A small class-conditioned image flow-matching model, trained from scratch: layers 8, 44167 training examples.
Rows from block 4 of a small class-conditioned image flow-matching model, named by matrix and row number. Rows with one number belong to one neuron. Each number is 500 + 50 x the weight over its row's rms, rounded and kept within 0 to 999. All counts start at 0. Numbers have three digits each. After the name is the row's rms in percent of the matrix's.
After each neuron's rows are labels from the 100 images, of 14976 (inputs lightly noised), where the neuron reaches its largest size: "strongest on" is what is common among them. Only what is clearly more common there than usual is listed. The data: telescope images of galaxies (Galaxy Zoo DECaLS). In brackets: how many of the 100.
# gate: MLP gate (model.blocks.4.mlp.gate.weight, 416x160), inputs 0-79
# fc1: MLP up (model.blocks.4.mlp.fc1.weight, 416x160), inputs 0-79
# fc2: MLP down (model.blocks.4.mlp.fc2.weight, 160x416, transposed), outputs 0-79

gate.82 078:554514518478508558560481540550419448469493627506560396490560457453463509431495482459507479474502532517444552523468482448578518526494582587421483457528463513463477582503558436471467472517441458534503563466462373463454540575486400526557483611
fc1.82 077:545482508507404498493528446498445459506490543568516497508552477512549527495506492496586471575472480548460448462445450496507431468470508424462424447481491519435490458580494549460490523577531470468569469424497462541618506514526455428502463472
fc2.82 095:528476483484435552508490574491525548451457598384479506542552563459528572523518501484472534553497435425514521488556522532555524541547481589475494462522535438473545507480422393547426551502533517517521491619504508469617467473466507448464455458
strongest on: roundness: cigar-shaped (30)

gate.99 086:448511598597492466493467548537463499531555374545578468517447461477501484527470537510521501489493440526475508511562572530499563503581497592513564532511470522490535451416392466489467511396463509630455494612475601490413510550522503533504436472
fc1.99 109:476459490576499494535466499486477463401480424583471429557519489446573514508457497439524470547500485600531498501448529548571412531498446413447512521514462488462386437503416542436457516445476502506546531487497467452497432535471497544547681537
fc2.99 078:509511601435473491463537503485483537426505498462435517476480528510515510486504527513446530554544486468581545449534495518496547503451456421519527492523505530497517514522464363470466472526507493445569528484474575508489495511422491526503510496
strongest on: roundness: cigar-shaped (39); edge-on disk: yes (30)

gate.33 108:484434517515509505560656573500456515480479511498486435463475465473567512513444512429547508532471484538618482462522563442480639540535470511542402462490516512565495489403531466541539445501506431518562609491469522467534490497428474489486456467
fc1.33 110:500530457474531446496530607491516533459452513551530548421513551487532516494526522480481498554537426441551458467541551475510603454609465550497469519462475474522583500443456536505520518388536506549474507515480493495508544594524473454492564468
fc2.33 107:493474512508544480508434433493514486426451548414511439461489498525550494478466478516431485591450470505555571483497506520523425486642509485557480495545504492489489516507466538478511516434528487493517509497476550512497514560513599448514539448
strongest on: edge-on disk: yes (30)

gate.138 083:458518461523516502455488570522530560474486505486465508555538487515563546500523469475505487527489533540428476500548564515477549447508421431483394536501593484429501567591526605473417457535487524540542560530490567500456494510415519607500594516
fc1.138 066:503476496437535534579479447483496525504507488352568541529539592471460443456574509449544456548524497521547450551470472501460491486443543569515534515414496446524537433471473511524521556427538513435569566558649469417479441427522418433462487532
fc2.138 100:488520454461438501578549570460437476482496457572464594381494497503444551545488533546496489496518529562542543469459556567540560575539454346504494471557564511576467637525441462450444445528466532461452524495463537527489520474514447460564399434
strongest on: edge-on disk: yes (33)

gate.55 097:421649504526529472479522502443496533609447583495505598548473462555513559505453529453465482507493484519480539508553571478538435434415500568489527572614557520565541395485499495507550517514526484549452380515498507471561442431553456414509493456
fc1.55 082:513425530548537572534578498541556514555420469513493502498422488494467459541487484483505506370518466480543519480598531443566491436457607490533544448512465568461629456528472478488452486477503530499466478555417511493533474506522466528559590465
fc2.55 077:517454507586470501540505446486439507574471547413538492493519526514525500487455484493557491484541469586502600536461556532502476439448444542491492502380516484476459481500483567511476509523469458499419459513539556529512501450491544482544516504
strongest on: bar: no (30)

gate.321 067:554454454532526564465535602502480565423394583505504444471443543435478531484505457551429547440472460623504408407411480449557511494448494402558532510467548512502537523439454473494494600433449506467468538523465466418548567610370501467464454445
fc1.321 096:478354518462526559509490530415503483510373492498494600483496443513529528492601405515370563418536475527416498422507591536554482463490579508535525531596550497448534416443501482506501551476532478491448443467517515485565482482555495573507528493
fc2.321 086:489523456390572452519549460430526448444500501533431627478480541505403504536499409495524445412562493473464469523538478493455492500582499475497499480403559481503486602522464472489503577541443498478469495481487529436502463406391504499506548529
strongest on: edge-on disk: yes (30)

gate.406 148:542604531406458473476482491543529519528534493571539490482447541485523379538493391547528499576550514555440584491556511520505513473492432575475411610490565483404450503439540474495490521555511455507541470476496540536519520496428485466478566477
fc1.406 127:479556512551474429566448513442479535510488547558516525549527516505515500524491399474513467595508480530484520461601573577480457445433436507447461643574474449423459470593482552518530477532449479473472460436513477529513469470551572457484595516
fc2.406 136:447535427459444524500447500546458468523527548549533566516444463476515613461453421482471495524459518438416501511475509452511501401516562527470397337538560471448515504569508534505528441561509494498520485510468487531549454512537510452499558507
strongest on: shape: star or artifact (33)

gate.31 068:416468490476426499435513485519466438551534618463574584505447523524510558541437562480470480500481469495500527567493544549494501510508535520432607527564481517467561475507473453537479496538409572552550512479428488518511536501393512552544565485
fc1.31 077:515535494421509512448475447535511524550537505556593529523380502513559557510506475478478499391421518494420560464550357538526573477519470533531534497550527510428514416528546507471488548563447563543464445577517572547457463462397481546455608560
fc2.31 079:489521535485470452508648615515485472555536498447480627451509498481520472513579494469524466491508518536528539544542594509503525486560470483470556542452528578473480519475491540514531502538505503586470516481537489530555496483652479568439444604
strongest on: shape: featured or disk (63); edge-on disk: no (55); spiral arms: yes (47)

gate.307 101:528472457631518452577574512431538569522543625392455423495568565584506473563478548444524542542507477455548474459536515495514540559558438445544544470477585535503524487437408468507529491508543466488580488518411552361557580415442484546564488447
fc1.307 095:513586479495450482477487467501425453492500509508575550496548532482486452509524530531510446547480444487482436399491479471474444522488505454496549550463521568493452599515446537463489508524486500557557507476492590530538555656523423482475563546
fc2.307 089:538504517483568465503430411483474582490431424473470571603509509511512463495490489493484495566473486483540541516509533500536571396484476539534506498536512528490514482490497511475506540484512496509526490480425522521516454533460530474582555382
strongest on: roundness: cigar-shaped (42); edge-on disk: yes (32)

gate.19 087:476507494486555582570539573465598503495511616485458351426452539413471443538478408447583489594527515486386482489519622498459531516532533483472437423458504463537576470467472547502517403529523524501458479494444501584554494553529533513506470437
fc1.19 102:449594502461464541495591541540537534437453479549438495410493599464520494527539502474606449541531449499493463544460512447531488544500475450480436488497439432538587464482513497498525550464428567433522511465552513601435516545392454433547425450
fc2.19 105:489565464447538454515441485536418523460483481497440538480480468466378563438521463530451584477549574466478510481520509555535521567479514508520453526591510525540474549505492458514521457470496568425482466542507496485525556515498482426442432432
strongest on: bar: no (30)

gate.298 088:499490490487544478486578467462419366489533632506467441460429474481533503552424558488543481468457443496501548521526484510449506537570503649446524529547502586459485434495430501594471370523514461511529576462392476435525486491517474479404425452
fc1.298 087:506512462490533521520501556525597544535471403540553529473480493490476542502605473572496528475425512503463469410452484403468521440502519475519436480474520475559559502493571530446557497481467500539491468525607433525445493488456513519446549519
fc2.298 112:500479553524545472532489549519363444506441422547570574543553493495490503590446456457547470435506472467481569542486492475495456288469496589536416489527450534488371534528522563561436462465491504516495481459443485533463496492492458494504541513
strongest on: roundness: cigar-shaped (28)

gate.125 100:469532540522451542466502568548458548599497520528531440453485490509524500515504465463454546423485571490503509438548540493470575549456488465502427547398512563482442604477564555541447471495460419481553476544450515454500471338511514497400512448
fc1.125 091:468471526547504564455515529450457561562450466470551392569501464514565539429448483529467556454541505529548504485473582518392587486384424463450523538491471476397475552455564537481505461547500427508589481534472500484466475351499518517461538445
fc2.125 089:501492506492488454465612342492562461425452467501557424454533485523529513577543544514468512535482530511438472512538501495429489656427527512495497471559495443480560466478488509462489606532524526496552485465454481486479490449504561492540514487
strongest on: roundness: round (60)

gate.166 090:481491503517416547481422400426506469536505513489500398502465506464543440488515537563454418540542426493453495540407475562552540556532462436404503510521581565485438491502532638422466463611432455539549589567527561509610466521462482563476557512
fc1.166 086:485487465567601488492556456520518393465576548537432504492391452428479525519589469487558583459463492453508460470528533498541444436544457578567499508568532491419557490468472529542415490575492402493461517490461488442491559548562415526543396549
fc2.166 089:481496538482485536488511481504464484469501539487406621478531492559501496523488530512535526505531499504466504470481405499516584437501508453511492459432523510471496516505528392498488496521479505456395460568563536448475524494397489502528512617
strongest on: shape: featured or disk (67); edge-on disk: yes (25)

gate.175 089:434533479527530478498486527405425498485509382508527494568564564494521543514493461548448485518536505435471524497477492505504640604484465462489513536502380413551493444598550506523538432472490482605522545542507491498481473578455507506512603525
fc1.175 099:460536434517467558506491362493511423518431455537468502474511509440525516563542467537540489533555492448547568496485452496518504480505594501501609439524481540449662501501419507486492544528487546554498476529504424470508483477549351504550492424
fc2.175 092:549507480522463548539495482520548510425558673462433533509541533550518463464580462569430556548513496510547508482549498462549523524471502520485514507602570525515561448436449504393554484491528568508469561523492541551476514525479488532472557545
strongest on: edge-on disk: yes (37); roundness: cigar-shaped (29)

gate.337 101:437563572476454589464407485444481562558506381454527592452476485450507487376474498536527547589528518529471560528545454454483485580496521640484530405503481510487509378530471523552515501549507602584501480540510535563504546517442520481530457474
fc1.337 091:510464556570493490520551549501500509560492504584529504552466533506428486542505478443528499384528466485581436461512526463482635510419485366475543564552416537520510512458504493443525521503594388478434447487457478504518441618517453486422606483
fc2.337 069:508489552515503476549507584501468603471427607532473559444442554526411502607513413541535509411558528506519507518488531476489474434416440465537465489488508491480515526564472453540527510505443547459506464522525511506464515522421480521530460467
strongest on: bar: no (35)

gate.288 077:499488560449534551499489497493472504381462604459488502503530509481454486498500514458498631412465522648499485483422401521554499485555536483516569503521527463475468487472405488494472409486504598491572511522465489533613477568519481523450432462
fc1.288 115:480583473615398433446489512564458520485610505483518521524470482549535377455435513619485462531532565520558430626557439430496509537507527508404438504517601425507531525612517477518515533522476553542546494497571433471463536508492534474460525484
fc2.288 099:536570510620358564457493492544545477476569483461495546534478489532525601511545516362518562598492573471603512366460500577497506543547505507382480495471585564498471484441530492500477500490479548548588494515413555453477536480537485440483532486
strongest on: bulge size: small (27)

gate.265 085:491532464564541457513484439482466557522533516486368434484541484548536526502511477510542503542517458423492455500532595482424433493500509506517489429512490462531506404436560548457579552554443502381474505549470441627587560511505565556472451434
fc1.265 080:492524471584546466495495504554468364533482516493603510490453512450417454403450495485493484486454562564509464472503586549492469447480447476490504518579507638464495601546512485386456503475488447547483487420437572387469507491475487499585534528
fc2.265 100:456521479579561449463461509529526594426443439420589480551456513502517467501532453417501465452513478453528490538538509507460466545520528559562400473459455414430574392518571505544571541446533440481525466437538509408465524440492538490518554453
strongest on: spiral arms: yes (42)

gate.92 066:483510424529516489477565428545533499521507486491473385471488475550573469502459533520595495550481498510511450487458512559494531469480474588492574556609426486477592470463516572519457504577467428505434495520423394477472467570517548526430545456
fc1.92 068:514475566463515576490498505517471432524541396496511460374485521535528500488493472485547468506563506539465445473481526538558441492439473581493630500550403491502515488511496505482559595534404478457518498535471443539528412576525508545484478560
fc2.92 078:528491518570488535450419456574541600544571437534515395551382526490526499443508458475441531545465568485602472428484493520498426491563497441477492526375490518478458401501509588490609451461474477499468571484523578492534502553538581537432485526
strongest on: roundness: cigar-shaped (37); edge-on disk: yes (28)

gate.80 106:448516505439497563430457489429459426526455447478483478427514593479467418443469571424439499427456610477425554502437537445479477562430602550505474488513480541519491425484551598474532414484544526473451448499512503521506419499466626402494492458
fc1.80 091:491561504518570453482539562551463562462479501505516534469586555499524496521538553621542421545500553575507508494578485522471544496520526484531432569452502437548516506491495562452491507449524442479482449547504538495601495472493470502554462476
fc2.80 078:517471446466575468474354505465490482498444580539474518567525543455482506497481493457533490502476417438520394515489471523516558396526471515501497472544492502477472598505490378490461533464520484488524493471479492452564466371410578442544506464
strongest on: spiral arms: yes (39)

gate.75 153:495558463531444467493505528510485464459559483488508543492466534533464474517450536422514431482579548518539405468509470555517526516495489543583556455513506515525459505472450537559460558496568487501555455531460513462463578507394515580537531435
fc1.75 144:582415488393577510465576501525517573485463513473449493443551502478482430513506481557501533449473457508503572575510534523512475522481508469449481457457481478473511534474573452501557485545481543453485544462524508549550426498605517456480456510
fc2.75 121:532465431574529501511528445402526530499474548446603556471553468509533487521506582449476460507582477462470522487565523579477476476503434421444415460525489531547555509480544447622418499428515440469463504524477532487519472667469461485519530429
strongest on: edge-on disk: no (53); spiral arms: yes (44)

gate.212 098:457405419467465422517582476577614499533524511427482490555480514447555532551462535398476482444514466512520532466550508528560532458503440536457544493566519481530479407528527504485523597471544436523508529575514488492367480446473492519491453537
fc1.212 084:433514543534559518488603472503548456648486496505490560596414457452478424490526517499466498443533453542545531528561585426573532408451514535457509531562545474536507417499502423471527547459503426493503491624503491467594523479521456469565473512
fc2.212 100:471494498495590507497373436513414540578436454551469483603535538471464568459487475503568481436509512492551521503428467563502424428554546496508474497441483462461530513493479474514501488486506481450519456450516541436494459497375552483561536487
strongest on: roundness: cigar-shaped (25)

gate.32 102:503472555376518510501493579468489489434515353416565495541468501533465452457483582474471463529459473510450520449456484408545530481503463430408530581529517464575461563471536548483554532482531559522484479496571541459536464544449511470573502486
fc1.32 099:493529505413526588541524555501523508514489491379551440535422483478463506467530556511444486543466470519353533419511497523549549560505520499517540614529528503510512406461520540544568523466525576579490532466589509519435565609473487384579503453
fc2.32 087:526525570547541461511492466472414541452445459498544447523479461502520465483437571442479440531508502429532501479570396468558566399494478512529492474572529548493537572565499476497480410465519498497529482454436453545532493341523441485597413489
strongest on: edge-on disk: yes (38); roundness: cigar-shaped (25)

gate.190 121:503499416582447470472513502494500518533450492520546496529555448515519437542570573472488539430577455457499529485471558536578470557502408544501482556492498505455491470614419440477477451500379434565483390559419524615500562511549446549520521509
fc1.190 117:448479565422595569506483476608578502447504522452443505437488553478508521485435466551556544607458498552496389546493480461422535493527567493509481469460497470472533573402577533484505595431618521461518610533577443486487512546417498524517534527
fc2.190 119:493535402467495541545552487451487491500556485462439481467444459458498425459522462496481532547573528489525559480451544561409487450494442572501512565498486502525445491553549553467479453600569541452509574574494508384508468506552490399477425461
strongest on: bulge size: small (25)

gate.60 105:493522456532545487459517470556501430551523574533440542508535584480522510600598559487541476462421479411642421531468495379415420445524556476470472465516471535498551547471483521452503450505517514444468418450486508441591533482451464561496533491
fc1.60 093:486492423502499532514520459498480515475559620430544416458504486459458455501396448525536473468467502470480486477466577517521482534437509492497533444607531529427506474541583607515492613501525462488502544530444488505432557523421488536456572538
fc2.60 082:517533464510543491494477463555465525495514327466491434452447429482470509426483444522477478405518517542536431521533511518490519536536531546526455534280478476529470394524576567516498536533515499506434432508473477525459518613536466503518527413
strongest on: shape: featured or disk (76); edge-on disk: no (70); bulge size: moderate (28)

gate.388 079:560452541502562492492289564529461536409502474525570414555497514523485498419540606517575470602533529525468545537509493488488517572473498427551493578607386472516435536467488464441506429489443521466482479494492442466426500562410451517421454446
fc1.388 081:544491582463495444558417570535475507455565458511600484529514461493512395510413581422523475581566451517499533504500522550553470523453481503540515548593406467538487457505471447494418529448544586487527519446512477447478533501552521448488339464
fc2.388 097:437508467533523499562542435526488528424446472570552463498462495495480538600490448551521514522504477505468482465471482464451511490382551535475507479376421474532462533512508520502501516531462529469506514608522559484450501469474583467464418460
strongest on: shape: star or artifact (30)

gate.162 109:481424506487453525465398551487441533450582562506470453469544471560624532481537492507557594538444488500451432488367520534559491600504482484391512536519518552463441561489539550607526477632465561526508569461476521585465512556456430547583562494
fc1.162 107:506518538522524537478553653477467564511499466546521485544373467438482463589530476482501522486512484480557489470548550432474518633483400493491500493534548498565508480413497437518597505545534436494428504537467530521482516473515428448509419402
fc2.162 098:554592488544509464405517538546468453532503457573518528560443456492533447506521594501538469450510512424548422484500449505522557459477504502531476476502551585537534485501565526553498436506527496568513485425508398504554497488547379534415581508
strongest on: edge-on disk: yes (48); roundness: cigar-shaped (29)

gate.40 083:465473557448545538539472546476496475443411542478567557563536487480412559510511476464556439485522466480567505476494461510470404477437537478572594560544453537499491496541497553567456569431471481497505413515536540543458434466533500503513515487
fc1.40 095:580559475534559508502516493490510536478539554478561530481422536475445532458446616464410516411516501451546495402499430461456541570554559555499526453401507476548513542451579490358512546472536489547568573565424528484464498621451462403570459541
fc2.40 097:487475568499578466526474511510474447520498506554487565400468432466494488534543594520510478448549512556555593550578491570497426544546424458505470545659497541512515475532573499581480463497520440508531500426543503489522534645598546506575467504
strongest on: shape: star or artifact (36)

gate.407 091:499493470570438501490542469561464533462522589431521456480527489515491482553485486476543453499527413529484509542525495477449524490482517533556496469541504557448587487468474587482454602532499500509615592557516511578534578471404450496498539563
fc1.407 075:529454451417538502533460514467507476531483549472573538453527464438427404531557563504527545442417471530439475508477540571566567522450524605478514475595525540500560437515442465508491529509519596471497492515503491552522511503509476453505347435
fc2.407 089:467475469499494549495545402459529421374520552505477541539576477513525518495490474482483467523521468468490497468536429447501472571590565540483525518521510558488457464516463423492500501438486521440425501534487533490487496530493612545544613555
strongest on: roundness: cigar-shaped (30)

gate.395 182:510526525567504552585481514563395554515557493528469491592500536421557573453491540493582476535479443540507514501553527476606461475504433439456509561511316497433515441530446531457347513422409445453496495500493588496440501512466456552529516507
fc1.395 213:454513522525459538617442516510472474513500499552415528550467502466538555437470448543610453584551451502525504478554540452606445471435439428518494566550358504461532410581450562513414476411424446458487482479543563486488526464519496456568473550
fc2.395 173:480498473491496452569500429594552429449505510532434486500526441468506501556538481474375534529527457480511496474450511510581584550453572587471505469473351528470504557459447491514594500451443491407553455492477468550476482540507538481494428585
strongest on: edge-on disk: no (56); spiral arms: yes (45)

gate.95 079:531525450490466422488429351455496495581484567506487491515474523461453491561555512466506506452550531422537452454505486584478635468500485528549495531515518562473520573579463519586459469560513547491534556507440603574462587490449397428481458486
fc1.95 078:439420491520507546514553589496486454544538487508457480523490501459517405495470398501491482530521471576522501510502504425510415518591526487522525514423486397540459522521542507467533455502554421531522522463417509538421464501499542416538569540
fc2.95 064:488485487485540467513346395473514426522521435429532432482526502515510468429440428473489495482470501510388487489469473449524510551515481607543473490616487498539559499446548542524482513500507494550612496501446456502480519449496413500529470484
strongest on: spiral arms: yes (41)

gate.355 093:503553549545524602475508535514455519546476524510482550553476498529493482539570485436487517542514554508494379502528579478442504538364485428537476570458440503465517518508502492422542608526515421541476402555452540500500447499505397467494515467
fc1.355 101:601451583535538464620515593420584593523502434484459552446503556552525508497434408505476460503533463442469351471543565511529528451489421487454484436482452504509613513473496492561525478573470579508484540472485429458374566505519545483566457493
fc2.355 112:458529462545493489543341422468456413588479420517528580527483520443436519467433494559556397401518489522546578474446406542486511525423544572477465427412485524527409563529514490531447412530474434509417469463512473533458487514515460487544430465
strongest on: bar: no (30)

gate.374 089:547500522551537463585500506442461496482422560460534509423562600580468511446434493413485455506517574415496497508503442517445487533412426559533406525434408432566420526547514482484520491501535499402543421469539450477400527506547596449509444496
fc1.374 077:526467458524545519550435397444506500509412618497497488471556471491531555567566550460582541495541502511478446525560440489546454389407568567573499484524444505467568435473412417442447505444518467476387438526494472501573460551527521546394421536
fc2.374 065:444475499497504512567548598495456487496488651528476511397473505576451480589555463589502535517507534515391424449488406427527509455294477448505484477516506554602520527488507452510468454483478512455441455545506557540461506431367457505434465573
strongest on: bar: no (30)

gate.229 085:523467541394534561498481513514523496561418570448399483477532517466510497496507483539471540482461476488411527535405478532525521524533486444383523439519539475519502484622521542433491499557478626550536517475524485591526417543472520521592566504
fc1.229 074:542591499513501414487499493428490571524568436635548500458499515492475469663532539471516452429454518435548448474491560412462527531468440560507494537527507542371580534520476481549502538497497478446482468473564480466481508464549512563491454479
fc2.229 091:573534538467471567518620519462441490395559483561527529463433507508531516518585486554452577466530537533635491501502499518479508584569488364570491443438505520535524608569524522428512463506507544501455499505451502461523511485589441545499518466
strongest on: roundness: cigar-shaped (30)

gate.44 092:534498524415485479539503563436493443454598545499486448540525454480553401508387485554503375571491516533438514527522456499471477525492577571413569482476501375544441490583502486498525518528443440496543513509594408523518530522405500614508651605
fc1.44 096:493494479579521528454532507606516567543387446529584538452518547488400528502532418497518605451519433552512421563522543528543511460539480459598479522470412522506588476429483556398529536494429537498437525532452515453475560471534512423552424400
fc2.44 093:469446480523567505591452442470514510489508638411539514449586503551544396549575478532443467489571413568581595521487504446525496583473481483455557497472505443466625529450430471510469543519475562464504491556527503509444475530488506558496472473
strongest on: roundness: cigar-shaped (47); edge-on disk: yes (43)

gate.53 087:524521488471496488555423567465464497429447510522403464429540534558505497452453516547602528489456512481445436512485452528486411622587594484527536474499544492490522528515450530533477400608482597486421427390486442512513447585557474532559530457
fc1.53 099:570461469544579465495558516488540506533409511401491452502547501531513411463437522495414476507458488548504506456585477485431607438408502551513442471526484561451462505533502531549525504546565508475433470576487550421447418514628525562458561530
fc2.53 098:528548502436456477449423499569449392590446461570541497503463495457488470542473526547519476422492515558579517488436531513551420464491556526476556486410527551531514471508494554491467431471491514481504490392464562528477484573468577458458485502
strongest on: edge-on disk: no (50); spiral arms: yes (42)

gate.94 106:533431469548444514451451484474541528513481529520590510572576571535497500525537521587454419511480532437392453514553410527518497447468573460501526483475491501511537584547563430478506486462500516466441479550567530580476486487583421550598490523
fc1.94 095:525511468464506452490525514489416573386489380463463493478535491476415500473490543497585518459448523535543609472420518511444553631566406482503437466500520535498408478518569520431490489549510502497568497511480599451435475501479523456510524496
fc2.94 113:419480522512519452520455424513485553416483462537522501425486483529559517490494456485498476494469375532507547499530495450542442576571526439481460445500459439464404475534439495460526588461447537576483580470552598535482528530453448566513530495
strongest on: bulge size: small (26)