A small class-conditioned image flow-matching model, trained from scratch.
Model: arch dit, activation reglu, patch size [6, 6], width 160.
Training: soap at rate 0.0019, 7300 steps, batches of 128.
Data: trained on telescope images of galaxies (Galaxy Zoo DECaLS), 21.2 epochs.
Rows from block 3 of a small class-conditioned image flow-matching model, named by matrix and row number. Rows with one number belong to one neuron. Each number is 128 + 32 x the weight over its row's rms, rounded and kept within 0 to 255. All counts start at 0. Numbers have three digits each. After the name is the row's rms in percent of the matrix's.
After each neuron's rows are labels from the 100 images, of 14976 (inputs lightly noised), where the neuron reaches its largest size: "responds to" is what is common among them. Only what is clearly more common there than usual is listed. The data: telescope images of galaxies (Galaxy Zoo DECaLS).
# gate: MLP gate (model.blocks.3.mlp.gate.weight, 416x160), inputs 120-159
# fc1: MLP up (model.blocks.3.mlp.fc1.weight, 416x160), inputs 120-159
# fc2: MLP down (model.blocks.3.mlp.fc2.weight, 160x416, transposed), outputs 120-159

gate.40 085:108171096140144066091119155124149106165094078101129109113130173090153140187140200125114148151113178184099102123174138059
fc1.40 096:121129152133034112121175187143134163115113125094104170153108112135165040115047109100117119116120134187126120126088107131
fc2.40 078:121043211148065127139147184135116122112136157116127038094093162139135137119151099121123082124120128129146098095101117050
responds to: edge-on disk: yes; roundness: cigar-shaped

gate.113 087:127068151158157137136132152163095132099139203068082166116067122135190106122118104114118173120105122145089132106121100162
fc1.113 086:164113148098150122079100147127107141137097193098070131097063192176208101121106125073126154122136123116124086088048130115
fc2.113 095:121183129108146111124112175137142160138099147143128123159163078175170133091121150160163162145128154133145181136086126175
responds to: spiral arms: yes

gate.199 097:079082178150113178178141156186104166090123184096072122126077086103153119087076147179129120103169158076122153147100092146
fc1.199 094:159173088081158126119087121123132140161167079141156132137113172157077152119154061153121167121081127179116083123129185122
fc2.199 094:107151174181091106158113096159109112149148096084148158120139101130138135135117155134116087094100137099127174112131119084
responds to: spiral arms: yes; bulge size: small

gate.134 103:130186064125114144118148162099118097134124119148104112137129073180166116132116099096193164110135135170134153142155129091
fc1.134 098:152117133129137119138129144156122155102156132152128152140162170118181135122123123130135061132100159126089090135063150134
fc2.134 098:172179075129133098157117140119151117115141128145148168091187149158165129065131159100085127150144119134141135142161123183
responds to: edge-on disk: yes; roundness: cigar-shaped

gate.222 103:138130103161209134129124163110089082169142102170149106120117131091150151104135091236157113073134116078117155092223124159
fc1.222 122:130147130089061129129178104152141154147125120100142167144191120100086083075133136093131090141114092171120090121080140094
fc2.222 109:119130037130100142173144184092112132118117171096171080131119130129151131165144130138132141137140136116116124127022149185
responds to: edge-on disk: no; bar: no

gate.206 120:147132076141090136174110077073177174176157154131146122133111176185121133079126115122137107151064089095166064072088143148
fc1.206 111:119157136078125088135161181170129122129137160058071166122103095120152157110113133117137179113204145177085166159076146073
fc2.206 087:124158073108139143148120069091168116114089126156086110150125062122143132114147100174125132150118134153102155142173121187
responds to: spiral arms: yes

gate.30 105:100100126097130125188081113149196103139202132079085130120168119153123148152176134164211098171110136159123181143111136185
fc1.30 109:098111126165119202196125106134122129153164075158125105120177106132082109120111137192157107141139126178077109105126128172
fc2.30 110:161142106167113141086106114090061121115166157118156170110123150144119110113089142124207106142096142171136066167113142103
responds to: edge-on disk: no; spiral arms: yes

gate.83 086:102127077067102063133158161172123126138141111181131057141111122116142119148172151183074096130068073181141187052143121206
fc1.83 076:122133147129127120083124096097139115140173127124143177104136101093183115110055117178105130132196138131109116168055130144
fc2.83 086:133099101163158143187075141106090123082154100127145088164118077127162173116121090099115150102132178127131159084169121120
responds to: spiral arms: yes

gate.142 160:149119115108136132113206133152128123052113140122081132147092120082128096122131095197134092157141151183100177086077100132
fc1.142 190:097158118138150114115065144116131125184136112085139097113127155154124183090108190126160144086108081089158054166177145099
fc2.142 163:152132064101121081140094134134154124097127104134103202136125140125089095133144126090186165165136155176136140149160131151
responds to: spiral arms: yes

gate.2 122:076103133095131056117192131158141217136135123124100121111189101136105151095093147136119108096106121166091080105123119138
fc1.2 104:105112128110114069132164131168151185139133171099120095067150135088116135087086153165093120152099131169080060127119115113
fc2.2 122:155114125152136065155175127094119187124130144116178128126066138122101094180163127115160113163086119121110169084155130127
responds to: spiral arms: yes

gate.104 088:129150147108158108149167191133139098143160071128107097136144140148124161203142133130184145113130082158126113204116164109
fc1.104 082:157096100114118137171156182064129128128108065146155131161113138120146174238076160101189140098136125170141138199085105105
fc2.104 083:126061103102138139128105112137111140164108162099132151145129107138150090063139103056216121143105123047121129138125098134
responds to: edge-on disk: yes

gate.345 132:161138055118121091149115139132133170141120109051098157113166137118099121185128105143154119149156115184150112148150099123
fc1.345 114:116168126157109150144157116143123098155156187183153063100105153161130142087163148110141129101137140128116133125106167108
fc2.345 099:114173170146131136185116137125132132113145071105163130070125170077098160093147092158093128129145097154131090085157125078
responds to: edge-on disk: no; spiral arms: yes

gate.184 079:157140072161124115160091104126168155161117119165093140109147088131183172084167107202134125093128080168122120124073073131
fc1.184 083:135135157095106142107104133144097111077098112104171132169166082103135095130089119166135173158067123126081134146181169155
fc2.184 087:115148087119172110084135100135156110156114132098108085115128094135169103110085132118126152140132112091089141082078132155
responds to: shape: featured or disk; edge-on disk: no; spiral arms: yes

gate.220 123:155132097109194158137117105106130104159110148154137070147172101098134123050108055116129130095129099124122123133090102136
fc1.220 122:096097128131055124131149141175129122137131115094134180163083133176120142213139210155106143178143140119070113125196150146
fc2.220 112:106182122131191115098136134113130148124116127139128208103149171095144159153167139088100116135140155054105103120074118155
responds to: edge-on disk: no; spiral arms: yes

gate.254 105:132123100149112145167082143073151155170134096156108130129121116160113134090149206149097116143121137150147121136127154198
fc1.254 105:122142134111150088109059099159106141136099119096172127105136135133161103148107139128175132190094146128099109152170134104
fc2.254 112:127143147128128139151115063151087123103091139172137181134108149140121080103123063151137077106098088165132112117225060134
responds to: spiral arms: yes

gate.162 106:141156122118160122109142112101126143166143120158142116117129160153107103136163116138187132127049145188135152044217126137
fc1.162 106:146095139090135125153101130120139126181153105101151102146116179127113146120165118127200121086065113091128178093118115129
fc2.162 119:144139112156126114045118156141165153142158158150116168069181174125096114121085177142140142118092160137117085157180135119
responds to: shape: featured or disk; edge-on disk: no; spiral arms: yes